Weights of a small encoder-decoder audio transcriber: decoder width 128.
Rows from block 3 of the text decoder of a small encoder-decoder audio transcriber, named by matrix and row number. Rows with one number belong to one neuron. Each number is 500 + 40 x the weight over its row's rms, rounded and kept within 0 to 999. All counts start at 0. Numbers have three digits each.
Before each neuron's rows are labels from the 100 texts, of 14976, where the neuron reaches its highest value: "fires on" is the input token at the peak. Only what is clearly more common there than usual is listed. The data: short read English sentences (LibriTTS-R). In brackets: how many of the 100.
# fc1: MLP up (decoder.blocks.3.mlp.fc1.weight, 768x128), inputs 64-127
# fc2: MLP down (decoder.blocks.3.mlp.fc2.weight, 128x768, transposed), outputs 64-127

fires on: "think" (7)
fc1.129:490499517428486553527505484546486487507455455458438505490537527493513424500487494474521431554386532476498502495462494485582477564439544462549546496538525545463435486571518519469575549551467487
fc2.129:423532482490535455551519468532475554448510416515568439520507494438457448552524478424499515482486505478510518503546522508535512544478423443416505460544488508576479539552490506501513534501475527

fires on: "'" (7)
fc1.280:512510521419541480480395559492587480532483513517516498502550469497526476566475566549502431537449413439442533474418510475436463452525502518611523414487448508486536477497480518511481562477433489
fc2.280:580470507431583499456511577416514489468488471553533496495455431512504517495482506497453499491461419487492485482506573509517490550513520523557552550517438481476466441577527552501525534456509510

fires on: "into" (12)
fc1.755:519492585491469532493530565452472476499505541475461535501442450526428497505566489394561539483493493458527544494465492443490536423561552479498481538479535436470431477563490517490475452471494541
fc2.755:536469557509526522478493430524498496462456489476415458548428494505478548508513546543427517475593484484548509550473415478511513525426398549436502469462516509539451504502515489418518503500473465

fires on: "'" (23)
fc1.444:541578472530494465530512437452535499468501482506473546513555541501571473530521512520522552524515499512524490541514478492523439483587506472505519540503463465494480495496506558445507467558501502
fc2.444:486472579446495491522469528490549435510504502577490510461565475494468468508527553506523430526440486489493519445427548511491549497512503475483399464464440508507515450524449546523493463514461523

fires on: "think" (14); "thought" (10); "knew" (8)
fc1.304:513421625473529523521531498500482510488506489443474490530483502548468483450404475478503451462553474487473537492495539542516462507578449542537478521468528530537486493536539556482526424559393481
fc2.304:513526418414487505530467500554456557499496473450470498539486489438574504517502482506460503504505504479580552511459459486470494527492554433503514487399501495516413531562482484503444422501489557

fires on: "to" (20); "into" (9)
fc1.568:524544551530481554552491493526500474458446467492457561450492473527505485509523504464521534490512521512509485570573492433475473582459571455489536535462558564494534465460560514430497494560504479
fc2.568:419502494494546530432570462543452446521484504491430525527525490478504505479542449511509483513528417478499515510504517457542533451483451531558542494465511475523494508447495605528511560472429518

fires on: "to" (97)
fc1.413:432455509554503470549584495424537500514515482453460515545490470453485506502520517469540451447598423418504495502531506504543452512549509474512414480483498484459470479499467525534618513468524470
fc2.413:458618653556502459523435573540545444519473512521464525473524468488533536499515498453382576510520500455515471522551422500545492513497447481504468576520483452497450466471523418536468598524513452

fires on: "said" (14); "and" (13); "that" (12)
fc1.710:552497430515500446524505485484487440514467497475489604489487557562495461483526550472478494493487444532535576462545538546577554480511525462468452465484481530430473513498502564471495493490521511
fc2.710:509394581454560538551511539487488520560515509512500485468502478449535563507507487551516439514532535470441575559492524467517494521511441442507481463478507534440481479494521484520483468474508506

fires on: "said" (12); "is" (9); "if" (7)
fc1.421:442481503482486595468554545548510511526504507460545571543503491555434491529491440550546530519548458512534515530536552480496553488501530615466529436466485486566481536497479527494489455551542431
fc2.421:501525499502516415555443509499519541496516430518492492465528491548502441506551461454520546466606601492474525474486445429456495512508512533519591536475469482504501477514465508494554556536470447

fires on: "to" (30); "into" (12); "was" (12); "gave" (9)
fc1.170:480518514537528478483609477548509499444500500522477533558509495525443429548452565513471501491563503471510507457483412491545531444571505418555581584448557506537520512481448531543593420485538457
fc2.170:540514584484560543488539478520456496500523521531530444579551484420463474504521477532399573436558528494530521475499539523495491552418534515505567576527450533538502515460420502477530573417457493

fires on: "to" (19); "of" (10); "do" (9)
fc1.643:510499488533517506492542403585562587467527512434440504477519541499452451518540486564436535533536483534507476456488503543528556457557467503504517526459436484454592503485425512547534449559526429
fc2.643:433462524542453535490522505510508495418521505586530554534544479430504489552529453535541493521477491511507496567428477488551473570493435511431494534548438468448528549475481517518494447443441484

fires on: "think" (33); "enough" (23); "care" (11)
fc1.315:484559543494511498521406518496482511485479512510457533462474567474476467423503441523439568452573448461516537575551529536544500429444516528515478519524501468526419595523551487506512482556512457
fc2.315:477529526563536491487456429488461596535531512473554513481546489470460602445509493534517398530522469506498474576478546492482541427526517502482579473431506469506464499561468541537432508464456453

fires on: "'" (13); "mr" (7)
fc1.687:480451448487470547523455505498504532493474486478444566514473544514511584559529587601465502512508412546471518490498502545532488474509473611512507539469412514489456476503478535469496602539497577
fc2.687:521532490438408501507507568501550538508483491474530448510452424487490443444542463488476425577538536516502503470525439463484518523448521493457471521465412553464459431438465506447520503522525571

fires on: "'" (47); "said" (13)
fc1.15:546549480527490594510544474512478482491483471459506556551576545492467529560502496524522517560474496511457553541476447454569546483528524407494509458475488516513507440482482471526488424522468568
fc2.15:532542463461537503519457525488531550515437512500551487375537554475561497462473439514491520470499461454503549515557481525538448480515554499478504552491464490497506481511508531539487506492526584

fires on: "'" (36)
fc1.681:528525447438496480554551504492471502544479478554508547582581499454549444480521485530476489516425478484482505522531461454541494493529517462502486448481449469533504518522440572478499463505512483
fc2.681:591535523499485468572486558515501542421493486544521464505517528529529541470486510533466580487418487526468474481573503552525477475517483455481507523526493475498542515468473539582515566472572430

fires on: "'" (19)
fc1.489:500452470466509495518435479492512540489457500495525623490452439498474412506459489479428482478470495504506461533462524458579422508477524531465485441533423476499423510494495468441573527485404594
fc2.489:499519494546486498462482493473458519402537544453537473498487456423591518523522544471507433447488506592491450444463482437505498423498530459481488583409509414449493429510547436434490525509489499

fires on: "'" (79)
fc1.237:579451419526466535499519472564498534488423521526549481499514508515444520612515504578582565465492480525466485552558401501520450551488482528470528480464434478540561451537464469557467526473537493
fc2.237:481431475505492430518476494543510534481493473508470498496528501496497492436537534457472508561520569477471526477436465465486464537478446474486441530517545514476593504513514453560516473453550480