Rows from block 2 of the audio encoder of a small encoder-decoder audio transcriber, named by matrix and row number. Rows with one number belong to one neuron. Each number is 128 + 32 x the weight over its row's rms, rounded and kept within 0 to 255. All counts start at 0. Numbers have three digits each.
After each neuron's rows are labels from the 100 clips, of 14976, where the neuron reaches its highest value: "loudest band" is the band of the loudest frequency at the time of the peak; "strongest on" is what is common among them. Only what is clearly more common there than usual is listed. The data: short read English sentences (LibriTTS-R). In brackets: how many of the 100.
# fc1: second MLP up (encoder.blocks.2.mlp.fc1.weight, 640x160), inputs 80-159
# fc2: second MLP down (encoder.blocks.2.mlp.fc2.weight, 160x640, transposed), outputs 80-159

fc1.78:108140122140150149165080137136100154116144128181231111109102141131127131105101155105103122133118100139114125127121092134063100150166126077075162098132146145078120116146122140110160166133125083114099176063131142112101185113096174081167085090
fc2.78:113156060130181113135168131095160101117146105090107088129092164141143130116179135177130159118120078085114141100090170194159116129142113110146155167128118137136137122121090115087095098123122138099178075131184175106141147178138076157112110039
loudest band: 250 to 500 Hz (64)
strongest on: voice: female (94)

fc1.379:197142139129154084143132053070083151079134159124124228058067137181129140139152151101159191148110109161146197160166151137114144118128175114111131094124120150111086160121100111095145119109139111197107138143085140182165162149096136095093119126
fc2.379:115177177184084092158110086166083128140121075156136124068149129075160106154175069164100152148131105173139142124104129130140138133136154131137164102093132117162104155082117140127136098126146103125086075142127128216134150141101117088088087130
loudest band: 2000 to 4000 Hz (34)
strongest on: voice: male (72)

fc1.334:145149110150104133124141112167068114136088095086051186157112175185126153142082141111137148150142126135138108111132119118144173128126178131120102214155112151158115173138107113105140137068103152145147114171088154128116123069073109122060136165
fc2.334:132168098146115174114096130144067133107189103120136165127161113129148100209130081083122132179085112089153138090082061092133170100141181045084128189127158115105162127092074141087116086147092154150099144091088130102099102099094168164099076100
loudest band: 1000 to 2000 Hz (32)
strongest on: voice: female (81); the word "i" (45)

fc1.243:114093174146132107116108125158097102147161094158132139103166167130064077155150138155142095145135150144139182132151092106120151135130157092095089166141112138131119110164166130175146103097100176134136155145094113174067174122116176088095185117
fc2.243:126115127072139099155109085085120123175166182049167158083152127153116130085150159114146128163141087114115103117158115092103181156141051072132148089135076134130118154148138160129154116123174114140110156147137120157155078132121075100007130144
loudest band: 250 to 500 Hz (55)
strongest on: voice: female (92)

fc1.356:111166124138167221127151122107108089143141134166018122067080141101103163110142137109103147140065088125125176111161150079168150086178167024116143069128111104116104155112138134195104167152106110120100137133133078105116121101107162122182146106
fc2.356:154107101116111072136150165121102146116122140042156068103124107181155106149112134140181184131088122094142136108098171194115125095105129201118114130112076104118080161086174103116158127092155122154126148192101177142124068135062147185116113139
loudest band: 500 to 1000 Hz (25)
strongest on: the word "my" (27)

fc1.458:118185121150144131125164153153102149085107162104150144114112134174126035099147131142121123111091105108125105113085132109139111141140103122185076159111202118088110124145189146149214155145105094140120089116128047158140150117179131138163119149
fc2.458:115141137134113111120117188166112123169112145145120142177129104108155157141110139116126136089124115223163097167174182147132120042176107205171121155134171096122149103201136133156125109123138132097145166124134139109104107114166104125167155197
loudest band: 500 to 1000 Hz (25)
strongest on: voice: female (87)

fc1.160:114146115118161107133144080095162124112121150147114082166150092120082138100110110145101142095148178183179112094162132150119153102122110155113160130143172121162127167192139098131150134129135102082138102099166157133136160156139165144121126138
fc2.160:173101126178103196170114133152080129155115042216073161149154120189142137096142147139132104088103089124121123118134073119112113090106149098122121077184092147098106086156111134123088092105170092132122151140091060130146103091185077103125176138
loudest band: 500 to 1000 Hz (29)
strongest on: voice: female (97)

fc1.412:107111145115121089089120152145098092142194152162122080123161114153065111133118115134100148079088086080081118102140080130172123118149130106138156159120089103071149103125130120178132124115135063174091116142177121134153131103121122073140104109
fc2.412:157139123106165088092123106119130169079114115121111134163150140058152107197142166140109156130156108071151140128158136093078154129077131148155212103083121166078176140063063103143163176132132117154080108118147164141092157143130207067093069179
loudest band: 4000 to 8000 Hz (63); 2000 to 4000 Hz (28)
strongest on: voice: female (99)

fc1.195:114126088101091112085072129149139101118185095069164136179122137150149173101085228083193150069069114154120107137103137156100118111126076094064150133137181136163125136100107119144114147168082134112138110148053160149131121106127154137142116091
fc2.195:140136097161156156141130149175117113155153163169133169050122098101161178131156058128126138112111079176211128148120150119103179098169104107186070123156131117152133143140196147102128146118146085146114090074138183118085123180097127106100213095
loudest band: 250 to 500 Hz (45)
strongest on: the word "is" (31)

fc1.525:132140099136116089109136119170093132097112202120112100200140104165148108152134134119105169101093185124125073205170172125157097176112090146130132107133153145179141174215116145106154114080167112140076061139154069116162119095098136125173168108
fc2.525:107159141141118159123127073145144134029124135159140122159128125143170082057143128118130116134088074090153105154170121106099142091142092150123142123191130177095116147189117098098075129071128123169153167160166123163101162155129105086172132166
loudest band: 250 to 500 Hz (50)
strongest on: voice: female (100)

fc1.392:080172153085096150118120115152094142129117097132113119122116115051124154238146157140143109142141185100095152164141135110052110100127145130074110063146091154091170114086100147115064135137163144143132141166136178084141122085014148140103184125
fc2.392:102136080112138101142150117147136088116211133134131078136104153111165105115070130115133117160126117183139119094120160142100117214086147121133151073174120115103181107161152104203133181155163196124134134148172112163120145193202124094170154111
loudest band: 250 to 500 Hz (51)
strongest on: voice: male (94)

fc1.580:123124143166146122145163186144121191157192160106085091090114119113091143087195106125121122074112116128152172115130117114178129142122076115176086157163133120061079078143109149149106098103080065107104104162115116102169126225171151094215110178
fc2.580:142092147153077131094107168187143108125162158162140124070091148116111164165081151169142179138171161133080098190173132074145173112198220151176098080099130110147147146094083103149144103188055134089148205136135128163142121136114094100144161106
loudest band: 250 to 500 Hz (48)
strongest on: voice: male (75); the word "the" (59)

fc1.626:173134230152110102124118117139153181109119123101128189169131130194145109172128177136140134121087148140133111081108136092094125156097160173135077123150104098126139167142139162191125148120096102145088048105147110097140118163175132117116112135
fc2.626:098094143162118145135130125105105096069068104135072091083095108119187172025134118154131102098200098117168166183130146122140096102155120188139164114088146120168101108160143114165125127183130146087146204135119135097161097083141174146101151136
loudest band: 500 to 1000 Hz (50)
strongest on: voice: male (88)

fc1.66:109146130086105147151100136131182125131183126082125108115126121087115188092087131130153111096100080110139137168094133180170157161118099157165079172112137141125171133099154135157087131138116235054102173079193093108096163142156097125118155098
fc2.66:152133112079118155085112153157148167152116166177182072154095166113174167110178114128107097088128122143106122134161100073136161179115138085141193043081122165182111179110079133065172125169080180112115175162111146199154142171131184114170086124
loudest band: 250 to 500 Hz (43)
strongest on: voice: male (84)

fc1.101:149144162122133117148129097102149163181083151081145126119134086088085122101109056164171155157099134148142141108178133134092102180169126137131082137172134087088150079145114120147098176140115106133053165181140176135147097088074103171133140173
fc2.101:207111208206108171115110176191121097151099122155155119124169062110093124123150138067103199126133132131117128158132147141165099126087151109110148169126144173152147207078128146129113153065164106057121122106154067114120132113094081113138116117
loudest band: 500 to 1000 Hz (47)
strongest on: voice: male (97); the word "i" (37)

fc1.557:116181160126168112152088108113194113191101112133161129162124142044154145164171172184154126073167146098110032146106106110087176162128143108174088107119137105169132106146058083116104125097099098094159134129159076142168147092067146075157144141
fc2.557:124106205128110114135118120120127124121179082110193150076121192153125102119073117126091166144103140097162145090076133104133119176155114124107183120106151120141100194126163158158101149189087140169104126060136160071089130168145154109115053137
loudest band: 500 to 1000 Hz (39)
strongest on: voice: male (88)

fc1.339:171148107080071108163172077147106063100174125072171092115107096160113157169083084150127137138071131142143085139100104120133143137118041120101052176136155147136157151127135102150130116107117060142138158140140102071142132110063152153186128079
fc2.339:131122190162105117130153189141141147139186095102077095116103178150137109094117120144085122085087123136127129101157166108137133098121166132163159163144061175122120137137186092175148149059073141139099113130102113073108106137172178129088161117
loudest band: 250 to 500 Hz (41)
strongest on: voice: female (89)

fc1.58:148144162153140144096133121117082186100077147115119189142141126161075111154116094122110137146104158062163141130073103052105104080141180170106080138113105156149078153150127116113143110166124095189102128194090147099154072155095176147144085172
fc2.58:123145067169129098138099111130096158145047132159176070109125125092180192127175145130083128097118121176145096173165149158132093116087139138139110146146126101077200168115107113127203157095120114108096098116206108142193128145180177111125136153
loudest band: 500 to 1000 Hz (32)
strongest on: voice: female (88)

fc1.386:142163121091128125151089105224150123142080152121059106129101103186137157085102162125123134091116120107129127125138127139095155151132071108112103098135076062152106170095129110157111142131155134081154104133135131115110037082153163083117153113
fc2.386:145122100148141147156114092148168127169129122118169117103141124105114127170106120146137142172196141137071127115210114147167090147125166132132157161087133083150143108186101072073130102101165087140079109095154093132079119179133130132123146221
loudest band: 2000 to 4000 Hz (62)
strongest on: voice: male (86)

fc1.512:130140162081157145114181174138151138170118160115111134124077155149042105081107188125087077106139180150095107120091162100144097122119075129082137101175176126145127120125082152092130135116140106117090115077178162083196163106112128129164142114
fc2.512:136171104132132120156169159134177118153136149184131156105063105151102195100193118133152137122088163084099138099093158152104093186121160115161189130144106128178074109088135152060133158089093161078084083106139111121145121090142099161095142159
loudest band: 2000 to 4000 Hz (25)
strongest on: voice: male (72)

fc1.292:080171139148076137074148071119146105080156079117123152148114132133152162089119096177109070142124125112099173088093148102170109108117088182084112124185120067189140114109114118100093116063151150096141136160123097127104078145094131137129164101
fc2.292:065076127115136146164132134130098128133162067129094154116130210117116100150121133136118156166132137148142148146131126113131181149131165171132139094044032139086109096118131162156108079226153075122147097134182134141094124117108118119121117180
loudest band: 250 to 500 Hz (29)
strongest on: voice: male (84)

fc1.477:111155147110063168110153105126158130132150142151156121137099133097116155133104141130120146163123119105160088113138158123157122140141124155052127113140156156151087087119072195185095156112144085190062170159128141120144148154127050102130117122
fc2.477:107143098141151093078181109175108126150091109081137057161115163151105154137114140129151142144081086134133134184145109157091087193084155148140106120161136128125131122115144147108100135034110092104083161144134122118111136143198142220142110237
loudest band: 250 to 500 Hz (54)
strongest on: voice: male (92)

fc1.385:096139116088157126111098146137138136189158107076137141105078129093140200147109120098149072126145141123167154134158134088114125149121122088097185102180155065104154182048132091096088145079155121117170131171161155129111056136102184109141168147
fc2.385:055109097135053126132084156113102114115109109080169103139138130107167038084127118123116164112129072145136136175191141188131156118120179155139087090104109187140111103165133125143122107137169159166114143173103114177149152102182144107185185110
loudest band: 250 to 500 Hz (39)
strongest on: voice: male (87)

fc1.198:114153106116134066133075116072080151132130153139154100139121117108067160128168123111146116173178174211140095098143150120158162167142089086110082110142146112130110197212175134097113151177208142134100154063155109170147134063119123114120118032
fc2.198:145095102153057124172150109105096110148130118182129122157083106143169174145065064087098155167103185104115120128131152099102123126153097102106149090136073111135076166136147154133137155148152123146138070160158122119050114062162124113124113164
loudest band: 250 to 500 Hz (50)
strongest on: voice: female (98)

fc1.271:135112187129147075107147095068194145111115165141121066167123138121115093097123169111151072100151098171122152196104163120161148160104146074113120116142141165083110128139109153098113181119108052155124163164157086127121144109082159142141105175
fc2.271:145114125133117200116125120169050117094091157110091144116081104158171096183092092134097183119087193133109090098198108108123147099115182073158124082078119145128123101051165133101143116115112111168112083112153130109192113068114153058124154179
loudest band: 500 to 1000 Hz (37); 250 to 500 Hz (33)
strongest on: voice: male (85)

fc1.399:110129117127145131132108091087130133090156154104109128151106127152138176109134123161086091078126154181125108140122124175105117145126159151130064101072163134170130163108116062115124109123098169096098135171074137135052167128062103060180149087
fc2.399:046152122116163151082127106147110146091155128108078102120126153123087083089122168115151109126136051115054125146070143201134115102136126113113175075136193129208120126144104084109121136115138142081109148119133104133109108161151161145092147091
loudest band: 500 to 1000 Hz (35); 250 to 500 Hz (30)
strongest on: voice: female (90)

fc1.597:165163125132161168127134055169110068146150116145114150131140132181126137156153146135098183155154115138181121066159125146137146100093139079139112108157135172100132127142071123120143155086152157138163129134136112162096155087089134106122213160
fc2.597:118137149125114118142075125075122125067040153118100146162167145097107096129147084158156115109138133125180150116113112129109089152143165094091074112114124120154109110142095125090123101070189194107090167128104145148117101085095125135067091085
loudest band: 1000 to 2000 Hz (50)
strongest on: the word "i" (51)

fc1.400:216129136139126117139122137191175084096113129130100067117113086205159126114136152184113170170090130123175158069158118152087102139099138147125114104118169103052110134123083141086120172107180150168099172129042109153101117159158148097108167097
fc2.400:184101124078195103117136157114101159136113152126044139112133147095124096133108039095124118170141177117153148151137080114181086100159138153127166116118150132126092114109121113132152106166143103142130138121138117113133206113078145164135144117
loudest band: 2000 to 4000 Hz (85)
strongest on: the word "she" (36)

fc1.501:126101149122104101125120138134063095165143144099092110142098098125152096109114070086104123126155089160137114086144122102074173095131148194099091100131166100112144174092118118138169143142110134140130077140160082157139107071118150133102060102
fc2.501:111135086116146144113202143146224077077078131129121126115093135104171187105143119165112172114087117170122136174179115115142139148110121106088144101090078113122088186161106130119164090127148145108128119175081126109138116064126161097055160102
loudest band: 250 to 500 Hz (29)
strongest on: voice: male (86)

fc1.338:170139102116171134080123188080144050156104109116141090169160083161184064123114176109140163127091145120145193122144101143112112117154178101112123132111125113150104123114144127152121089108084131151161139115113195123129109084114174117118149127
fc2.338:059121129093127118089146090140102108094129169137062142088157134140141219142099136145092108135099145127078068081125113141099137162174111119134139073209169098081138140109128076163103092154145142152094133098198077149134115102169086126103083112
loudest band: 1000 to 2000 Hz (51)
strongest on: voice: female (95)

fc1.331:091164155174117118165077161142171134047148133108164108150184181151154134094174142153130072095110106085116116063168107160142170097126145093041134117123145131114131130133098099104174101137114134106157144083100094162118127122136123130146136123
fc2.331:095160113107127114147129176101130176134126130144089166113147143102169123076106110105105167075165116157137141057160176149135168122141116139123110122115125126173153116133159189137138150113129164123128194129102064116097112099153140096190090136
loudest band: 250 to 500 Hz (39)
strongest on: voice: female (89); the word "the" (57)

fc1.217:120151140099178153134124145212117126139081096112105150069125171143157132156158134094075133154103155137132111121153105139123162093160169102188100178128132147171089111188153141163122083112087158185172189146168122127106077090091091123142118094
fc2.217:137051083068120181140104116059115077099052160103123141098124143134147142096183094116084163149080097133089160060097130128152149059080138136122106126106123142135113106080133124141123119135150136201131099096083075127094110159135123160148137139
loudest band: 1000 to 2000 Hz (39)
strongest on: voice: female (97)

fc1.448:183124162124129138143124137170127097125136124098057087170102102088128177139104036161070108124073129157088091127099171052135128164126167112124139161126107110135217131153163128117091138134150178092131154109088129152107138140125159168086116119
fc2.448:106085131066179148101141099070172194135112115120163190128057121098123155194189240085221101130105121124184140095124141174142131122120142127119123129097101119123127150082125154089148104114139089112117113084118115149210126141143125154123117099
loudest band: 250 to 500 Hz (40); 500 to 1000 Hz (30)
strongest on: the word "to" (33)

fc1.41:169121137123153087162111066255065111117103075142110160117145078132143104116182135069085201126106148151148172183144183129166128150111170114153081088129100143201118076106180118161115114137163149115148111086161123128157146142120142155103098080
fc2.41:170095118093144180175142055118102112167111197110118133142102155174107161163089146124120160100182126182205132109148084141164061186095096136097168152116138130127096108158119146124087129112149080135126136113158128130134108172079084098192131176
loudest band: 2000 to 4000 Hz (53)
strongest on: voice: male (75)

fc1.435:190129174116156102135111127109163071077130137056101199145152135151160116225103153122156109055146178108131163099124101116145143105146102138195077119094145174129157120096183112102171125081163194125117139192138161100109128109116139065170128159
fc2.435:081118103187185060085091126167122103118115094162121177164160141083164171075126196106138111135180118129058086147118135065088129152122105100135124103175137081116111157128120121160151100078096140103108111118157079153084106122142116076109125081
loudest band: 250 to 500 Hz (54)
strongest on: voice: female (100)

fc1.564:090083124190078166100112151087102108131124114079123139174082107169146051110181172107148131108173158138148110156130172107162146109160142084150123129157140121149170107147129145076108163112210195192155192146119137126102138152142173135114109129
fc2.564:132121143114141138174166095114135140149134158092131098114126140097102145146140171123160171111095140159148138122214166112183162144102178071166213108170100150137132160110135131149169138112125162103137162137172126110092095175189151083157132171
loudest band: 1000 to 2000 Hz (28)
strongest on: the word "a" (30)

fc1.55:096164131111137122168134162167165148100069182134181143149118112133129106049056082139148156108102108103145131054143139120180166138142112096121105152103178224125089107183150081173121141116146078111145129111142108125117080107170081170075105182
fc2.55:145097099157135124115173136132115129104148132176166190126098096124148081169127149134108136134107125135080127092084103161154104114128132134143120141157133195092215094176115141151126077172053157145112112111197083048122158110164118123130108070
loudest band: 500 to 1000 Hz (29)
strongest on: voice: male (77); the word "i" (40)

fc1.136:162087132187101097140129113145123144135098155120148134164191117119150057148037178075116119134161126100093125168171088100111115153140098159104114100092133103158129141159121134108170091101108158154118168166103102141142088089086075098080081129
fc2.136:148154101140124144167132100162120105135088139149153137112051104097088138096218101123087137114148088128151091122127138136184144102144060101146138149166117166097169174187160127107129174127153113206150116193109117083081122115150156152127215167
loudest band: 250 to 500 Hz (32)
strongest on: voice: female (96)

fc1.103:135171122157099130093116104135119119188119144144114104169070082080117139180063157161113170087075137129097115205125167157100122146106106119145129099159119093147094114147154111140165165098112118112162145093110135062154118136114109194137165173
fc2.103:131141128109175117199152142155152145173194077160161117144109070146140092124169132195088115105105125135108117100152111099175190062169200082144098116137114128137148090121127121079103142084129132121070174137085082105082115116135145105214157143
loudest band: 250 to 500 Hz (51)
strongest on: voice: male (78)

fc1.347:088123080122063122147140174223095181127073167085190087155135139053102127151089127152105130102118138093125162108062154083136146172098128147145125113075155092161128112157109135103082114094137177100142111126153127120093114120179157067153199151
fc2.347:150088111102128090145081110149123131140127132103163135140148102122118095104123127157172097159119133085092117100121060117139070065147164110127129169159136110154158126104124103126151093162097087177161170136139140121105186139169169141183132127
loudest band: 250 to 500 Hz (41)
strongest on: the word "i" (38)

fc1.526:123079161071188083142143146176150095142139117117178136161071165165124111097100164104126167065126119112083095127000121177122104133099101114156129113142157124141161110092088111152115081101100148083121087151166159096165139111095093130137177109
fc2.526:135098170074122129188138104124176144251114101087166135107114158187061169129127115129115147136099157139145122126100141120142127080090119123110092095092149172163107122147143100108156091121103121092089112129199148077153134129148114139106112157
loudest band: 4000 to 8000 Hz (56)
strongest on: voice: female (86)

fc1.1:100123105049120203103137095115095119106126123114105182104131084152113121106131153125126104144139117105119080096111122145128187161093159140117093099080099114139139118152113105144063185127110124142117073150057123144107109187107114119108095146
fc2.1:153151100117104108155136108104144115123132178171116176137083187146143088116058103151117128207132109142076107100180116123138133171137088101117164137176153151126169181156132096174123126166138089134129160113109102090108167099122161143118133110
loudest band: 1000 to 2000 Hz (29)
strongest on: voice: male (97)

fc1.68:134111119128111160078169131163029152115163201157057104143112136163096102122039140093169153160149138138147178143087122116160117121136159172120192190132169069135130169139095138123146109139135076119152153116163181112103156148145127165150080154
fc2.68:147099084107135161092146167074230136096163103124118190146122104095159147194137084133140205150115146152220149048159124093130164138162121148127125106097112126116106150073106116180130097204089123121098148149151115174095107114164157148119096116
loudest band: 2000 to 4000 Hz (43)
strongest on: voice: female (87); the word "she" (56)

fc1.555:142100208142089132118121078067087128102148093047148130135133116131119216145133134122085127065070097107131165140148144154108094116145109156107148091108061133176105177072112102083137186120122135105105167176122179142151178168106107092071159161
fc2.555:101139141138117131172081142103140150118134130153087111079089073086151073087153144140143084146188126121085138141127132119103177132129132086110151152128126133155194138183146167075131123169169172163120108088112077159134121120118111102155170095
loudest band: 250 to 500 Hz (41)
strongest on: voice: male (73)

fc1.586:199116074150085131155149067129082142094169133100134159143125093113114104127184119134107143153099163153090126156137157133116090172094120102093088118097134064163115167143142068116074144107121104124154141113110171080171102175137129120037068149
fc2.586:136146125190165121143097156146154144167197138117123127082167151121101124164094140125097116170126153101094129152125104128121131137127114119183186165136167064082114121089106145178118093098098178108112066115152146071154127120124179119095089073
loudest band: 2000 to 4000 Hz (26)
strongest on: voice: male (86); the word "was" (29)

fc1.159:164130168064078147076123096141123141166209092146142133155161127107115123082094106147091096150132147133104133132114138181087158088140073093092096090145085109091124125104153108153110078114119095123115135145102140066097151153076125093098166198
fc2.159:094111076117164137203109135088127136057145145108127111130158114130150089146181183063132089151120152169089148101118110150080135135161150172126128178113125155128164145148114129173178070127123194108104117134154116087166089119169071144130094115
loudest band: 2000 to 4000 Hz (27)
strongest on: voice: male (81)

fc1.576:175165162112130106101131104233115123038077136129122136076123072112160095109109158097133197142173145107148155131227163077139087114141145128086111140118121103127125157088087125110154118099127119140121133059117151165170091119118144138183175079
fc2.576:255122141125098123164117106189067137114079175177085167115136118103150128114157104156151158162138174145175130165194120079086112149140097124094155135127063141129180177130149150120155145119083065156152157090162092138089157124150161143089190130
loudest band: 2000 to 4000 Hz (69)
strongest on: the word "she" (38)

fc1.216:104055164166134122081066149188116101157141115114174137125136081136108150103164112143179096129117098101045133126135173169090152121138185171149092122098155066132152043171121104130126168137152132112146137159152157079129123139145142067114115155
fc2.216:171079087086134144152141114066091145053062178151099129084115145134113100146130122097134097134079128102108135139192096135157081154152148124132157088130105157092141080175109156181186131167111152115114123167115153135119148195132140154119169095
loudest band: 500 to 1000 Hz (25)
strongest on: voice: male (86)